From a checkpoint of a small sound classifier: widths [128, 160, 192].
Rows from block 12 of a small sound classifier, named by matrix and row number. Rows with one number belong to one channel. Each number is 50 + 15 x the weight over its row's rms, rounded and kept within 0 to 99. All counts start at 0.
After each channel's rows are labels from the 100 clips, of 14848, where the channel reaches its highest value: "responds to" is what is common among them. Only what is clearly more common there than usual is listed. The data: acted Russian speech (Dusha). In brackets: how many of the 100.
# convs0: first width-9 conv (model.blocks.12.convs.0.weight, 192x192x9, each kernel summed), inputs 0-95
# convs1: second width-9 conv (model.blocks.12.convs.1.weight, 192x192x9, transposed, each kernel summed), outputs 0-95

convs0.47:68 28 47 63 60 37 61 59 45 51 59 48 48 32 50 59 65 62 22 65 37 30 43 80 30 27 40 34 51 41 16 51 61 49 49 39 67 98 56 38 58 55 45 59 26 41 41 71 36 66 55 75 58 67 31 54 47 49 41 57 52 52 40 46 56 71 52 37 24 59 40 87 31 39 84 37 73 51 23 66 45 52 61 35 50 36 59 28 80 38 39 71 44 65 34 53
convs1.47:33 69 52 39 47 38 35 41 46 70 54 21 65 72 65 25 38 46 55 86 43 34 47 58 62 25 52 48 60 61 45 72 40 73 59 37 53 56 53 32 52 49 44 29 73 58 68 35 73 42 76 51 55 29 71 62 59 34 34 52 45 28 31 40 31 43 64 49 48 40 60 51 57 46 40 80 30 68 46 63 25 45 56 35 34 41 24 59 37 55 35 44 47 61 58 65
responds to: emotion: sad (100)

convs0.100:61 47 18 28 42 70 57 32 39 41 74 55 59 43 60 46 49 37 41 70 58 68 45 44 65 59 43 50 61 29 59 69 61 44 35 78 64 46 39 33 52 68 59 58 65 36 50 37 35 91 58 36 46 64 57 28 68 55 38 65 47 47 34 56 61 52 81 49 42 34 42 51 42 04 60 49 23 50 56 16 52 52 57 46 37 75 56 74 38 49 30 36 39 51 43 69
convs1.100:36 00 36 40 51 44 37 52 48 46 40 41 32 74 54 53 34 39 43 32 53 38 32 73 52 82 58 21 49 46 53 52 26 55 61 38 55 41 75 38 54 53 58 46 38 46 38 83 39 69 75 56 57 43 54 54 59 70 63 65 46 55 27 60 64 56 64 44 51 39 27 25 40 81 51 49 71 62 72 44 51 56 49 61 40 57 60 33 66 36 35 50 79 67 49 25
responds to: emotion: angry (100)

convs0.122:70 39 55 39 37 56 50 63 67 52 60 61 45 69 47 21 43 48 45 48 67 62 47 50 47 47 30 46 53 40 52 40 80 56 42 77 40 39 24 62 72 51 50 33 49 79 86 51 71 86 51 41 42 70 73 63 53 32 63 45 33 61 45 45 25 49 42 58 62 58 36 51 38 37 13 81 44 55 32 42 56 43 66 42 95 61 43 59 70 28 53 72 35 77 68 34
convs1.122:59 64 23 29 64 43 49 21 46 61 49 50 61 40 59 52 52 77 46 61 75 31 48 26 44 53 56 33 30 74 81 66 66 58 62 40 57 31 45 47 63 64 41 51 22 64 54 54 59 37 15 67 31 70 41 33 47 59 58 34 46 21 63 62 41 51 69 63 44 54 22 73 71 65 56 31 36 66 62 41 55 40 59 30 64 78 37 43 72 44 49 42 64 67 49 37
responds to: emotion: angry (83)

convs0.75:53 43 50 62 59 39 52 28 64 44 49 59 54 44 38 54 53 50 48 31 50 76 55 71 46 53 41 62 38 03 86 47 54 70 43 43 32 26 48 40 59 38 60 58 41 59 46 54 39 21 33 59 39 42 42 45 16 58 56 55 19 53 39 63 37 42 42 33 73 35 72 45 53 75 56 49 57 57 45 64 51 55 45 56 74 48 57 62 59 73 73 60 53 44 51 37
convs1.75:43 53 51 40 38 57 70 36 42 45 40 26 36 62 64 54 49 34 42 13 65 36 58 39 59 60 68 58 62 36 36 35 30 37 43 63 34 48 74 56 61 31 07 33 54 54 69 47 35 47 60 47 32 50 41 75 46 74 48 56 65 47 41 44 60 80 46 56 39 65 64 60 61 30 57 29 32 42 11 19 44 27 38 54 65 53 51 64 64 62 60 71 64 57 33 51
responds to: emotion: angry (68)

convs0.18:27 41 46 63 71 74 44 61 49 45 52 46 42 47 42 63 70 56 55 33 62 44 83 65 51 19 70 55 67 44 94 29 65 62 45 54 60 44 56 58 57 43 51 42 55 64 46 44 82 51 63 39 27 58 52 50 46 26 38 64 53 70 36 61 39 52 61 34 35 60 56 61 56 36 25 37 66 34 41 49 41 47 81 69 35 64 49 32 62 59 54 63 27 38 68 60
convs1.18:54 25 57 59 65 54 44 33 54 55 45 19 51 48 48 51 64 52 68 11 32 47 54 55 39 57 85 58 56 22 18 45 50 25 76 48 52 59 56 28 43 86 65 67 57 33 35 46 28 49 41 43 75 59 60 34 54 70 67 53 21 55 75 31 41 42 51 57 66 54 61 79 44 35 52 54 55 55 49 17 58 24 35 57 46 35 68 64 52 34 00 33 39 69 61 26
responds to: emotion: positive (46)

convs0.171:59 48 41 36 19 58 84 25 46 50 34 66 15 48 55 17 62 25 31 38 60 50 39 54 34 31 34 53 34 15 46 65 52 37 63 16 43 51 58 52 50 74 63 18 26 62 45 94 40 52 45 57 43 58 82 58 46 56 62 44 51 68 42 41 45 77 61 70 63 44 47 32 49 46 41 57 43 47 58 33 50 54 53 56 45 56 26 32 68 47 65 21 44 64 35 62
convs1.171:66 45 24 31 55 57 46 31 51 31 26 57 48 39 36 44 36 47 70 68 50 34 45 71 22 65 64 56 51 48 44 53 49 44 58 76 52 25 54 64 39 39 76 64 50 49 87 34 62 37 51 32 43 81 55 43 65 29 41 50 52 76 70 99 47 12 38 54 69 61 35 45 40 35 50 45 56 71 27 50 38 45 60 50 38 78 57 73 60 54 35 67 63 30 60 52
responds to: emotion: angry (80)

convs0.109:57 35 40 27 72 42 80 38 70 51 41 57 40 48 52 47 49 62 52 72 73 20 58 72 58 53 29 80 73 54 65 44 29 35 42 50 39 28 54 49 47 50 38 37 40 46 66 42 42 72 47 53 44 45 68 89 27 34 29 42 55 50 40 38 55 54 74 57 65 61 79 59 34 38 26 50 58 47 37 54 40 20 68 26 60 32 52 37 60 79 45 41 55 38 62 32
convs1.109:41 76 58 52 28 52 41 41 36 47 54 59 44 37 78 36 65 59 36 25 62 45 37 29 41 46 54 68 24 38 54 38 39 68 71 52 46 74 67 76 38 32 39 61 48 46 43 53 76 29 33 38 50 66 34 42 59 69 61 67 35 61 75 35 40 67 44 31 34 49 40 52 63 36 76 53 58 64 45 55 69 33 47 36 49 58 58 41 67 42 17 48 64 45 78 58
responds to: emotion: sad (95)

convs0.103:49 55 58 41 33 23 41 51 57 54 28 58 24 62 33 40 64 63 39 45 47 57 57 40 58 58 41 64 40 66 38 46 20 53 56 51 43 71 20 73 59 46 35 58 35 64 38 62 50 56 36 54 45 65 49 65 82 52 17 50 51 74 09 40 66 87 57 54 59 65 44 39 37 39 53 62 39 45 42 54 50 21 30 22 48 49 70 61 60 46 65 64 17 29 33 61
convs1.103:50 28 66 68 35 68 45 38 69 55 37 76 37 74 57 45 44 68 65 74 65 24 28 46 40 28 55 39 56 56 72 46 35 35 88 69 46 28 28 52 28 53 53 33 66 49 37 57 52 40 48 49 55 74 16 43 42 55 25 67 61 27 41 51 74 24 47 37 39 56 44 37 29 43 53 46 29 28 68 44 67 39 40 34 78 59 69 47 72 82 14 40 41 41 42 43
responds to: emotion: positive (99)

convs0.40:58 44 52 50 42 50 76 31 19 41 47 70 53 37 76 72 30 41 42 30 07 75 44 45 45 69 30 38 47 51 10 39 51 58 59 62 54 35 43 52 89 74 52 77 45 68 67 46 72 44 39 55 65 42 57 29 35 66 29 24 32 65 66 57 67 49 45 33 63 43 41 59 31 55 50 42 60 38 44 40 55 22 42 61 74 32 37 25 44 41 24 64 31 40 53 54
convs1.40:76 60 39 62 80 43 75 53 36 46 15 49 53 38 36 59 34 42 40 61 47 33 29 26 44 48 70 08 70 58 47 66 57 49 45 56 42 44 61 51 24 29 33 58 67 38 40 41 66 40 72 30 39 39 43 58 49 30 60 34 53 55 78 63 59 53 45 24 53 61 71 41 40 90 51 50 64 50 44 46 44 71 49 53 16 62 71 45 23 43 63 47 61 85 31 43
responds to: emotion: angry (84)

convs0.31:55 23 53 52 69 56 52 56 74 46 68 74 64 54 45 21 42 59 62 58 69 47 59 35 57 59 33 40 64 25 50 47 71 43 39 99 64 64 43 66 56 63 54 61 42 28 45 36 71 35 54 51 54 63 52 51 45 50 58 52 44 45 22 88 26 50 40 73 50 51 30 40 59 37 47 62 45 69 26 48 75 46 47 48 54 71 38 27 62 52 49 80 82 61 33 35
convs1.31:56 49 51 41 46 64 39 37 43 40 26 45 38 71 43 67 58 54 43 48 51 43 42 56 46 79 37 74 80 47 76 60 22 42 63 18 65 59 66 30 65 65 30 57 71 44 23 74 59 43 43 64 52 42 36 30 41 22 35 63 46 38 44 46 75 38 66 59 30 44 54 61 39 17 30 33 50 56 33 56 60 26 46 53 78 58 57 42 53 59 35 46 66 43 77 37
responds to: emotion: positive (99)

convs0.144:45 75 29 47 37 58 65 42 52 66 26 39 49 46 53 52 38 54 46 39 58 65 60 57 42 60 35 72 65 55 68 81 25 33 43 60 50 38 53 54 49 60 57 28 67 48 35 46 47 53 83 45 55 31 36 33 76 65 69 59 49 35 54 59 22 27 34 34 78 56 59 44 83 58 29 44 63 42 39 32 45 74 59 49 15 39 63 50 65 76 55 63 67 41 39 64
convs1.144:59 24 48 42 79 62 49 76 56 31 19 23 58 67 41 36 56 55 45 58 83 78 42 28 50 44 42 48 70 39 56 49 44 27 46 46 65 58 46 66 50 49 61 25 67 25 55 48 18 56 53 64 58 47 32 33 59 65 42 65 36 40 63 66 43 53 71 38 52 87 36 53 56 42 77 65 55 89 25 35 87 55 45 44 39 34 57 64 55 49 44 48 23 35 27 50
responds to: emotion: positive (40)

convs0.57:47 43 52 60 23 37 54 46 35 31 51 38 39 76 55 27 58 31 42 61 70 49 52 66 47 45 18 46 40 27 48 54 46 45 57 74 42 33 31 68 54 55 38 36 46 58 54 40 32 34 74 37 52 29 64 39 53 63 25 51 39 18 43 72 43 34 53 39 26 64 44 43 36 56 42 57 74 52 51 71 43 69 50 49 46 47 52 68 71 56 35 40 71 62 66 64
convs1.57:73 66 24 39 40 35 31 35 45 51 54 24 47 43 60 54 53 64 55 30 38 52 43 71 48 37 56 23 51 57 60 38 70 58 50 65 45 57 32 44 81 37 24 40 66 63 26 46 80 58 58 20 48 52 57 38 29 31 58 38 47 42 83 67 34 39 77 28 52 43 59 70 76 47 62 49 52 71 67 64 60 64 50 43 44 62 45 55 39 51 53 52 82 42 48 28
responds to: emotion: angry (78)

convs0.0:77 34 24 37 43 44 34 44 34 35 35 52 53 46 31 63 55 56 72 47 42 43 16 40 30 79 42 62 61 52 35 47 52 31 44 47 82 55 67 32 43 40 65 49 48 57 48 65 18 48 68 69 37 67 56 38 61 79 52 45 52 61 42 48 45 57 54 60 69 57 65 71 53 39 37 32 62 63 62 53 68 58 35 53 38 26 40 47 51 76 56 46 60 15 53 24
convs1.0:34 39 43 58 66 79 45 68 36 59 63 24 52 95 60 63 32 52 59 49 68 99 44 58 26 44 54 61 48 54 43 53 53 68 68 56 60 57 45 42 47 38 76 25 39 56 75 51 73 46 57 41 42 60 56 44 75 72 54 77 44 51 69 53 61 40 45 59 51 78 53 24 37 43 42 42 64 49 69 56 44 61 37 36 40 48 61 58 50 10 58 43 72 54 59 66
responds to: emotion: positive (45)

convs0.32:62 66 39 60 61 47 43 52 30 62 31 59 36 41 43 49 40 55 47 67 55 72 64 70 33 47 59 62 58 80 18 23 73 67 56 58 39 67 66 62 60 43 66 67 71 46 53 61 26 29 46 46 76 05 43 50 35 22 30 45 56 62 45 68 31 46 32 32 68 61 41 33 37 43 60 64 72 54 47 43 33 37 50 24 41 25 14 06 56 32 50 63 43 61 48 48
convs1.32:56 69 55 37 47 52 22 38 47 69 74 62 28 41 46 51 35 45 46 40 59 49 51 56 44 13 52 59 36 64 35 76 39 99 49 57 53 47 29 32 54 59 23 56 62 36 62 34 68 54 55 28 36 53 61 29 49 59 63 51 68 48 84 35 55 33 64 61 70 26 56 49 63 46 67 44 21 60 56 50 78 67 49 64 51 22 37 63 56 51 29 45 39 84 51 57
responds to: emotion: sad (68)

convs0.188:43 38 32 56 65 55 19 54 33 19 75 47 45 46 66 13 54 41 67 63 32 55 53 70 53 53 47 33 59 49 63 49 36 52 53 37 32 43 52 62 45 42 57 80 35 56 53 56 52 46 81 73 48 52 72 50 44 34 45 51 32 53 49 32 38 35 63 72 38 28 35 46 65 53 62 43 38 21 47 48 36 39 58 55 53 13 69 57 35 28 44 67 59 59 63 29
convs1.188:40 74 70 44 39 03 18 71 57 55 36 42 72 41 51 33 46 30 75 36 64 35 39 70 53 45 47 54 34 41 74 44 49 39 45 42 52 47 32 49 83 44 44 34 79 44 67 16 59 75 81 19 56 58 55 86 37 66 45 23 62 64 42 72 14 45 64 41 55 40 32 64 45 82 37 54 50 74 65 48 56 68 40 29 66 62 76 25 56 56 53 26 49 53 47 29
responds to: emotion: angry (91)

convs0.8:30 41 73 27 42 39 44 36 51 47 39 27 42 63 51 52 68 59 14 34 56 52 62 52 48 68 56 49 65 58 77 44 45 48 54 53 52 78 53 61 28 52 13 69 42 37 29 44 34 61 21 75 73 65 59 50 39 53 33 70 63 42 64 50 40 69 66 58 39 63 40 62 35 56 61 43 30 26 39 62 59 49 37 53 45 37 64 25 51 11 14 44 49 70 56 54
convs1.8:99 36 26 64 52 60 55 59 28 33 76 59 51 26 30 30 34 57 85 54 35 48 30 61 42 69 48 39 50 48 32 50 40 55 30 61 68 25 20 53 60 36 42 26 56 72 42 40 51 27 26 33 40 60 57 69 36 54 68 67 46 59 48 37 86 55 53 48 59 44 52 79 56 62 50 61 63 42 41 56 54 51 62 27 46 47 29 71 29 46 40 46 51 63 57 51
responds to: emotion: sad (96)

convs0.19:50 56 49 12 62 62 44 48 55 36 46 18 57 53 46 34 37 31 52 69 51 35 49 66 77 80 49 57 81 68 58 46 23 55 67 33 75 68 46 57 40 29 47 52 41 39 22 46 51 40 54 55 39 46 48 48 46 38 44 59 61 50 47 78 39 51 51 66 69 66 52 47 68 14 51 49 53 60 42 63 61 60 71 60 53 62 40 36 65 35 79 58 43 50 59 33
convs1.19:76 42 54 56 47 69 66 68 56 64 63 86 37 55 64 49 56 77 23 65 54 27 47 51 38 39 83 44 46 61 55 56 80 74 39 51 48 49 68 28 29 58 41 47 66 46 45 45 55 50 37 33 74 73 64 57 28 70 39 70 32 57 32 41 52 54 28 79 51 50 58 55 35 55 24 63 33 13 57 25 36 39 61 38 39 49 23 37 56 48 35 24 36 36 24 41
responds to: emotion: sad (98)

convs0.5:55 50 74 45 63 66 52 52 63 47 39 55 32 54 32 57 41 60 43 37 34 36 55 45 47 57 40 17 49 38 52 33 53 68 37 55 71 54 59 58 39 42 60 62 54 23 40 89 58 69 32 61 38 79 49 50 47 65 50 26 55 60 79 47 50 45 28 83 42 21 70 24 89 59 54 23 48 58 60 57 45 61 52 49 48 32 50 63 53 40 61 46 58 70 41 68
convs1.5:66 42 54 34 44 45 53 34 52 64 46 37 54 51 48 57 50 44 35 44 37 62 64 62 42 42 56 62 48 76 51 37 50 44 64 74 71 42 42 50 61 73 61 43 56 45 60 36 21 48 76 57 30 53 42 23 56 90 73 62 40 22 48 45 41 29 63 43 62 80 65 52 18 51 51 57 66 70 66 52 66 33 36 65 48 46 37 36 53 49 54 42 35 76 85 39
responds to: emotion: angry (99)

convs0.131:30 58 61 63 49 66 36 39 29 67 45 52 51 58 57 19 38 35 63 55 30 70 42 64 31 42 62 82 52 49 34 48 64 50 09 53 60 65 36 64 26 46 37 24 48 45 33 47 41 69 37 26 40 50 59 43 52 78 99 68 70 83 73 65 73 55 34 66 28 38 45 52 55 36 51 43 52 63 40 56 53 31 50 73 26 54 74 71 47 76 48 53 54 45 37 69
convs1.131:61 27 57 41 51 46 33 42 57 42 43 86 25 31 49 58 32 85 37 74 65 44 60 51 70 42 15 82 69 43 60 51 38 51 35 54 72 64 35 52 40 49 59 61 59 76 38 54 37 38 41 68 51 56 74 28 56 47 36 50 65 37 79 50 63 40 38 52 43 52 35 43 65 26 39 36 71 16 70 36 42 60 61 18 61 35 63 51 61 65 81 50 51 38 41 47
responds to: emotion: sad (88)

convs0.82:41 43 24 60 66 28 48 63 55 54 76 66 46 67 51 34 28 77 35 36 38 38 54 39 53 64 50 67 32 55 52 37 53 35 48 46 64 25 27 55 59 60 72 15 55 49 45 38 57 74 52 42 66 49 66 43 53 28 64 63 87 60 35 36 37 59 56 37 41 33 62 52 44 39 64 76 44 33 36 23 65 52 63 25 43 07 60 44 64 59 71 60 74 22 57 41
convs1.82:64 40 54 70 52 45 20 42 21 66 67 39 53 61 46 22 81 51 57 32 12 44 39 41 15 14 44 37 60 53 52 58 37 40 68 61 42 72 70 41 54 50 35 53 43 43 38 33 70 27 14 62 81 49 63 80 24 56 32 57 42 49 39 37 63 69 39 58 54 34 48 66 62 32 45 64 60 68 40 59 47 50 64 72 33 36 29 50 54 48 66 37 22 26 73 50
responds to: emotion: angry (91)

convs0.124:34 30 60 40 73 41 47 34 50 65 44 55 47 40 60 45 79 15 63 63 52 45 40 58 37 37 49 59 53 65 59 74 54 40 50 27 58 43 28 54 42 47 42 38 57 49 18 32 52 43 69 22 72 85 54 42 57 25 28 41 41 34 30 38 46 70 31 32 69 53 23 29 70 55 37 34 60 41 55 58 45 50 47 54 61 39 57 45 65 48 62 42 47 39 33 47
convs1.124:65 76 68 66 80 54 35 65 44 19 63 48 47 54 44 27 51 49 27 87 72 27 49 50 34 76 49 39 30 44 51 37 45 44 89 38 50 59 57 83 76 42 47 56 49 57 77 72 60 55 38 58 41 52 44 58 70 70 49 57 35 48 36 48 74 51 41 58 44 42 62 45 47 57 45 38 51 57 44 41 44 49 58 72 61 62 64 41 38 74 77 44 43 77 42 47
responds to: emotion: positive (100)

convs0.56:47 86 63 42 29 45 58 39 38 60 45 53 52 42 60 31 49 55 54 58 64 38 49 95 41 84 48 26 62 42 33 62 06 64 45 41 35 51 58 27 51 15 23 39 55 70 32 50 64 70 44 39 32 41 59 32 34 60 30 41 42 58 50 64 51 50 48 60 41 22 53 50 42 71 42 53 73 46 50 64 65 15 48 27 64 60 34 21 33 53 38 38 38 43 29 56
convs1.56:48 54 59 52 69 34 47 56 40 41 58 67 66 57 33 58 38 46 57 64 82 71 54 69 14 44 36 36 27 24 76 45 67 53 72 34 59 56 37 52 51 65 40 53 32 55 46 32 18 33 31 42 41 51 52 46 50 23 17 46 58 50 60 47 44 58 50 42 57 41 40 41 60 32 71 47 61 46 45 73 29 43 57 09 78 68 57 53 59 19 83 58 39 77 48 47
responds to: emotion: angry (90)

convs0.97:45 74 60 54 55 65 61 57 51 38 31 34 45 66 31 43 65 67 37 49 41 54 50 75 54 60 49 64 85 47 49 57 50 49 58 63 48 66 55 42 56 62 49 69 56 64 18 58 63 55 44 41 47 86 62 23 70 34 47 52 29 52 74 32 47 73 61 47 41 48 40 69 33 63 63 51 49 51 38 69 61 41 59 74 54 60 57 53 85 54 56 58 41 65 39 22
convs1.97:42 59 73 51 53 49 47 30 44 60 53 44 67 43 69 58 63 40 51 50 40 46 79 63 53 60 47 75 22 39 70 46 71 41 43 50 58 53 42 46 58 57 80 48 75 50 51 23 46 44 36 90 40 45 61 75 37 55 52 43 45 38 58 50 41 33 37 36 57 52 39 65 66 62 67 50 75 68 54 22 51 51 36 39 13 41 63 16 43 37 37 56 73 32 32 90
responds to: emotion: angry (100)

convs0.149:56 60 76 43 45 66 35 53 61 52 33 33 65 76 70 60 72 53 23 67 62 45 69 48 35 27 44 32 40 63 37 43 39 58 40 74 49 38 52 46 36 38 56 76 70 77 36 53 46 70 40 55 53 52 44 44 81 78 48 38 43 56 72 49 36 60 37 54 64 45 32 48 31 40 61 73 52 49 41 25 71 50 41 43 58 33 43 51 31 52 52 54 43 30 68 44
convs1.149:42 24 72 61 32 77 30 50 55 50 47 51 17 39 61 59 39 20 36 48 19 82 20 32 43 39 37 50 33 63 48 47 45 31 50 51 54 64 49 70 68 90 36 34 44 22 39 44 46 48 56 55 52 55 36 56 37 37 46 28 40 50 63 21 38 57 66 58 71 52 51 33 56 51 17 66 57 35 67 39 69 70 67 62 70 40 60 68 67 30 53 09 52 49 37 32
responds to: emotion: positive (84)

convs0.186:40 39 53 40 45 57 64 53 40 32 55 71 47 49 29 64 58 50 38 64 50 64 35 96 60 51 51 50 50 27 52 64 27 31 40 48 39 53 54 38 39 42 57 59 81 52 52 63 63 69 42 43 73 58 73 46 75 41 38 56 33 59 39 68 40 94 62 62 69 47 47 56 39 88 64 46 50 49 44 69 51 34 57 32 30 27 62 60 54 55 55 47 44 63 37 37
convs1.186:70 31 72 49 54 80 45 72 30 43 38 39 58 47 50 22 38 41 52 60 33 23 42 62 59 61 38 36 43 24 62 28 60 32 44 38 41 55 60 59 88 45 57 45 30 29 77 53 38 47 59 51 45 55 67 59 48 65 48 42 47 49 46 40 66 55 66 44 47 65 52 45 55 47 58 52 49 78 49 64 46 38 46 56 53 60 32 61 99 49 09 38 56 53 60 85
responds to: emotion: angry (81)

convs0.127:61 44 55 56 49 39 51 51 49 57 60 38 40 70 33 53 48 77 51 67 34 20 58 48 50 45 48 59 38 47 33 51 43 78 66 50 81 55 47 61 23 35 36 78 64 64 65 37 67 65 52 38 44 59 52 62 43 49 34 32 33 44 27 46 99 78 36 56 60 39 21 52 62 44 24 46 71 46 59 47 50 52 50 95 50 60 49 36 30 53 34 68 57 31 54 37
convs1.127:50 52 79 55 59 52 48 59 57 70 48 64 55 64 55 54 57 56 28 21 48 24 46 83 36 48 46 59 50 50 72 41 46 68 49 64 54 45 39 47 56 74 49 69 29 56 51 31 69 09 53 39 57 62 24 83 26 38 57 54 46 48 26 40 33 67 41 34 58 33 66 52 32 36 70 72 32 47 40 51 71 21 38 52 85 64 66 32 33 56 21 47 45 42 46 48
responds to: emotion: positive (52); emotion: angry (48)

convs0.142:35 60 69 51 71 53 71 32 50 42 53 33 61 66 42 46 50 32 27 53 50 48 29 70 41 36 51 61 59 61 15 57 31 61 58 27 49 57 74 55 68 31 52 57 63 30 49 42 31 34 35 19 53 53 54 22 36 36 37 59 55 33 68 69 36 47 19 62 72 32 32 49 52 75 63 52 70 25 36 55 37 57 35 21 42 30 35 33 49 61 54 56 65 66 29 26
convs1.142:78 38 57 59 62 70 39 53 47 51 36 51 64 46 51 41 40 39 48 26 71 28 51 75 52 41 55 47 38 53 79 32 56 74 49 53 73 46 77 32 57 68 40 74 33 52 55 16 37 75 73 36 54 61 29 36 45 52 39 30 43 33 54 54 77 40 42 22 35 45 62 71 69 63 45 43 53 42 37 30 54 47 42 75 39 64 48 64 43 57 55 64 37 82 28 39
responds to: emotion: sad (98)

convs0.33:36 53 51 34 37 38 43 32 74 41 51 35 49 84 39 46 57 61 46 55 51 50 36 66 44 54 41 95 44 49 44 06 39 24 53 45 61 59 43 60 45 42 64 46 42 36 48 68 62 48 48 68 28 56 65 61 44 51 49 60 37 67 61 28 57 37 31 38 55 46 50 61 32 68 43 03 61 39 48 26 44 32 35 27 73 43 36 46 34 48 54 38 41 69 26 46
convs1.33:29 38 49 33 38 47 47 68 39 53 53 39 47 51 89 48 46 48 46 60 74 40 37 49 54 51 33 56 71 67 60 53 49 55 44 58 43 51 44 45 46 79 45 45 61 46 68 37 77 88 16 68 55 73 45 30 60 58 60 67 73 51 49 28 49 47 46 24 94 16 52 31 50 54 58 58 42 65 40 48 76 01 50 35 50 49 53 51 56 47 83 46 39 55 47 63
responds to: emotion: sad (100)

convs0.136:23 57 44 41 22 51 32 43 51 59 53 37 26 43 46 29 42 80 36 37 71 43 65 49 48 70 44 38 31 55 69 30 30 65 55 48 70 36 17 40 75 49 28 38 36 35 23 46 56 42 48 32 45 35 60 40 36 28 36 44 34 56 53 44 33 85 67 29 45 27 55 50 27 50 53 68 24 68 40 74 45 43 40 62 52 57 32 33 44 47 74 32 64 47 73 48
convs1.136:36 53 75 38 52 28 51 53 52 67 53 46 44 69 61 58 82 56 42 42 63 33 43 46 84 62 47 21 59 36 17 57 57 48 53 64 57 33 43 44 30 58 63 74 67 30 41 27 35 46 63 74 76 69 71 75 50 27 59 59 48 25 48 52 46 57 40 48 50 55 50 60 35 28 45 46 44 49 46 72 29 52 55 46 39 32 61 28 46 61 43 73 31 28 31 35
responds to: emotion: angry (96)

convs0.165:42 78 28 53 48 30 49 71 42 62 09 44 45 51 37 60 54 64 75 21 52 69 47 32 95 57 28 32 39 39 64 60 55 82 33 57 54 57 44 54 27 16 57 35 51 41 44 54 39 25 65 48 41 34 54 72 54 34 62 71 48 43 25 56 61 49 36 44 48 37 72 12 60 59 40 36 42 48 49 59 35 60 34 79 63 70 38 68 33 46 31 40 44 51 61 48
convs1.165:57 52 48 59 57 40 40 43 64 53 72 63 55 36 33 28 47 63 44 41 32 18 63 41 39 44 61 42 28 58 55 32 53 36 52 57 68 24 32 63 45 43 49 63 61 35 31 76 56 37 41 53 35 59 51 53 40 43 78 52 54 41 45 57 38 84 55 42 31 59 38 50 17 46 33 41 80 30 17 75 69 49 48 59 56 40 43 53 39 36 85 31 56 53 55 58
responds to: emotion: angry (99)

convs0.166:55 60 55 48 71 59 43 28 38 40 57 45 68 44 26 70 39 58 67 81 42 48 31 38 48 29 51 49 61 48 61 65 34 43 53 33 49 45 76 42 74 41 73 59 60 28 28 43 50 60 55 43 62 50 58 61 30 29 54 56 59 61 37 38 36 51 36 46 44 83 53 46 58 54 60 35 66 31 61 36 53 47 51 30 47 41 30 53 38 30 13 57 56 33 49 48
convs1.166:53 24 72 49 56 67 27 63 24 66 66 62 69 50 59 43 60 44 79 61 72 61 54 73 22 63 71 56 75 43 71 53 54 47 54 54 35 42 57 62 54 27 39 70 34 44 50 53 32 48 52 33 60 51 52 43 43 42 69 56 59 65 23 63 50 79 46 66 61 50 70 23 47 43 49 44 50 73 52 45 55 40 64 58 56 56 36 65 49 62 41 44 65 73 50 18
responds to: emotion: neutral (82)

convs0.132:48 39 60 59 51 50 80 42 70 63 75 32 69 40 34 47 20 21 82 78 61 51 76 57 37 40 36 49 53 73 62 47 28 57 50 56 16 66 44 49 62 64 77 74 60 35 37 24 37 51 41 55 54 79 50 50 60 83 40 31 41 62 30 28 43 72 49 56 55 63 48 73 44 64 58 56 35 77 44 60 43 33 29 35 54 72 20 56 54 61 14 69 43 60 48 39
convs1.132:39 34 74 57 40 50 28 79 36 27 48 30 44 30 42 39 33 60 65 52 67 61 48 52 44 39 54 51 49 43 32 54 50 66 17 32 62 28 70 41 59 49 29 37 76 60 52 49 51 41 52 29 34 48 58 56 19 29 62 57 31 41 54 38 47 63 76 42 59 41 49 58 58 27 60 42 46 55 57 34 49 52 42 46 75 68 72 44 52 39 79 39 80 64 47 59
responds to: emotion: angry (93)

convs0.45:41 39 46 60 54 55 47 41 67 17 35 54 31 39 40 44 72 37 36 24 64 61 66 53 66 36 64 47 50 60 42 43 31 58 49 54 51 48 50 44 37 35 46 64 27 57 52 51 51 17 35 46 53 54 35 27 66 29 67 57 54 75 60 49 63 47 57 31 59 48 49 32 67 47 60 52 07 43 77 49 16 46 30 53 43 56 42 66 37 77 76 47 45 61 80 33
convs1.45:52 77 43 39 27 51 63 47 35 64 69 45 53 46 28 82 49 38 51 37 54 36 28 58 36 47 37 55 47 77 44 51 55 48 78 51 51 59 46 83 52 49 00 64 42 63 41 26 57 38 47 44 69 43 44 87 47 44 36 68 48 80 39 39 50 38 33 52 42 62 79 48 45 45 38 24 61 29 41 55 79 50 59 72 45 61 22 43 55 59 52 49 37 59 52 56
responds to: emotion: positive (100)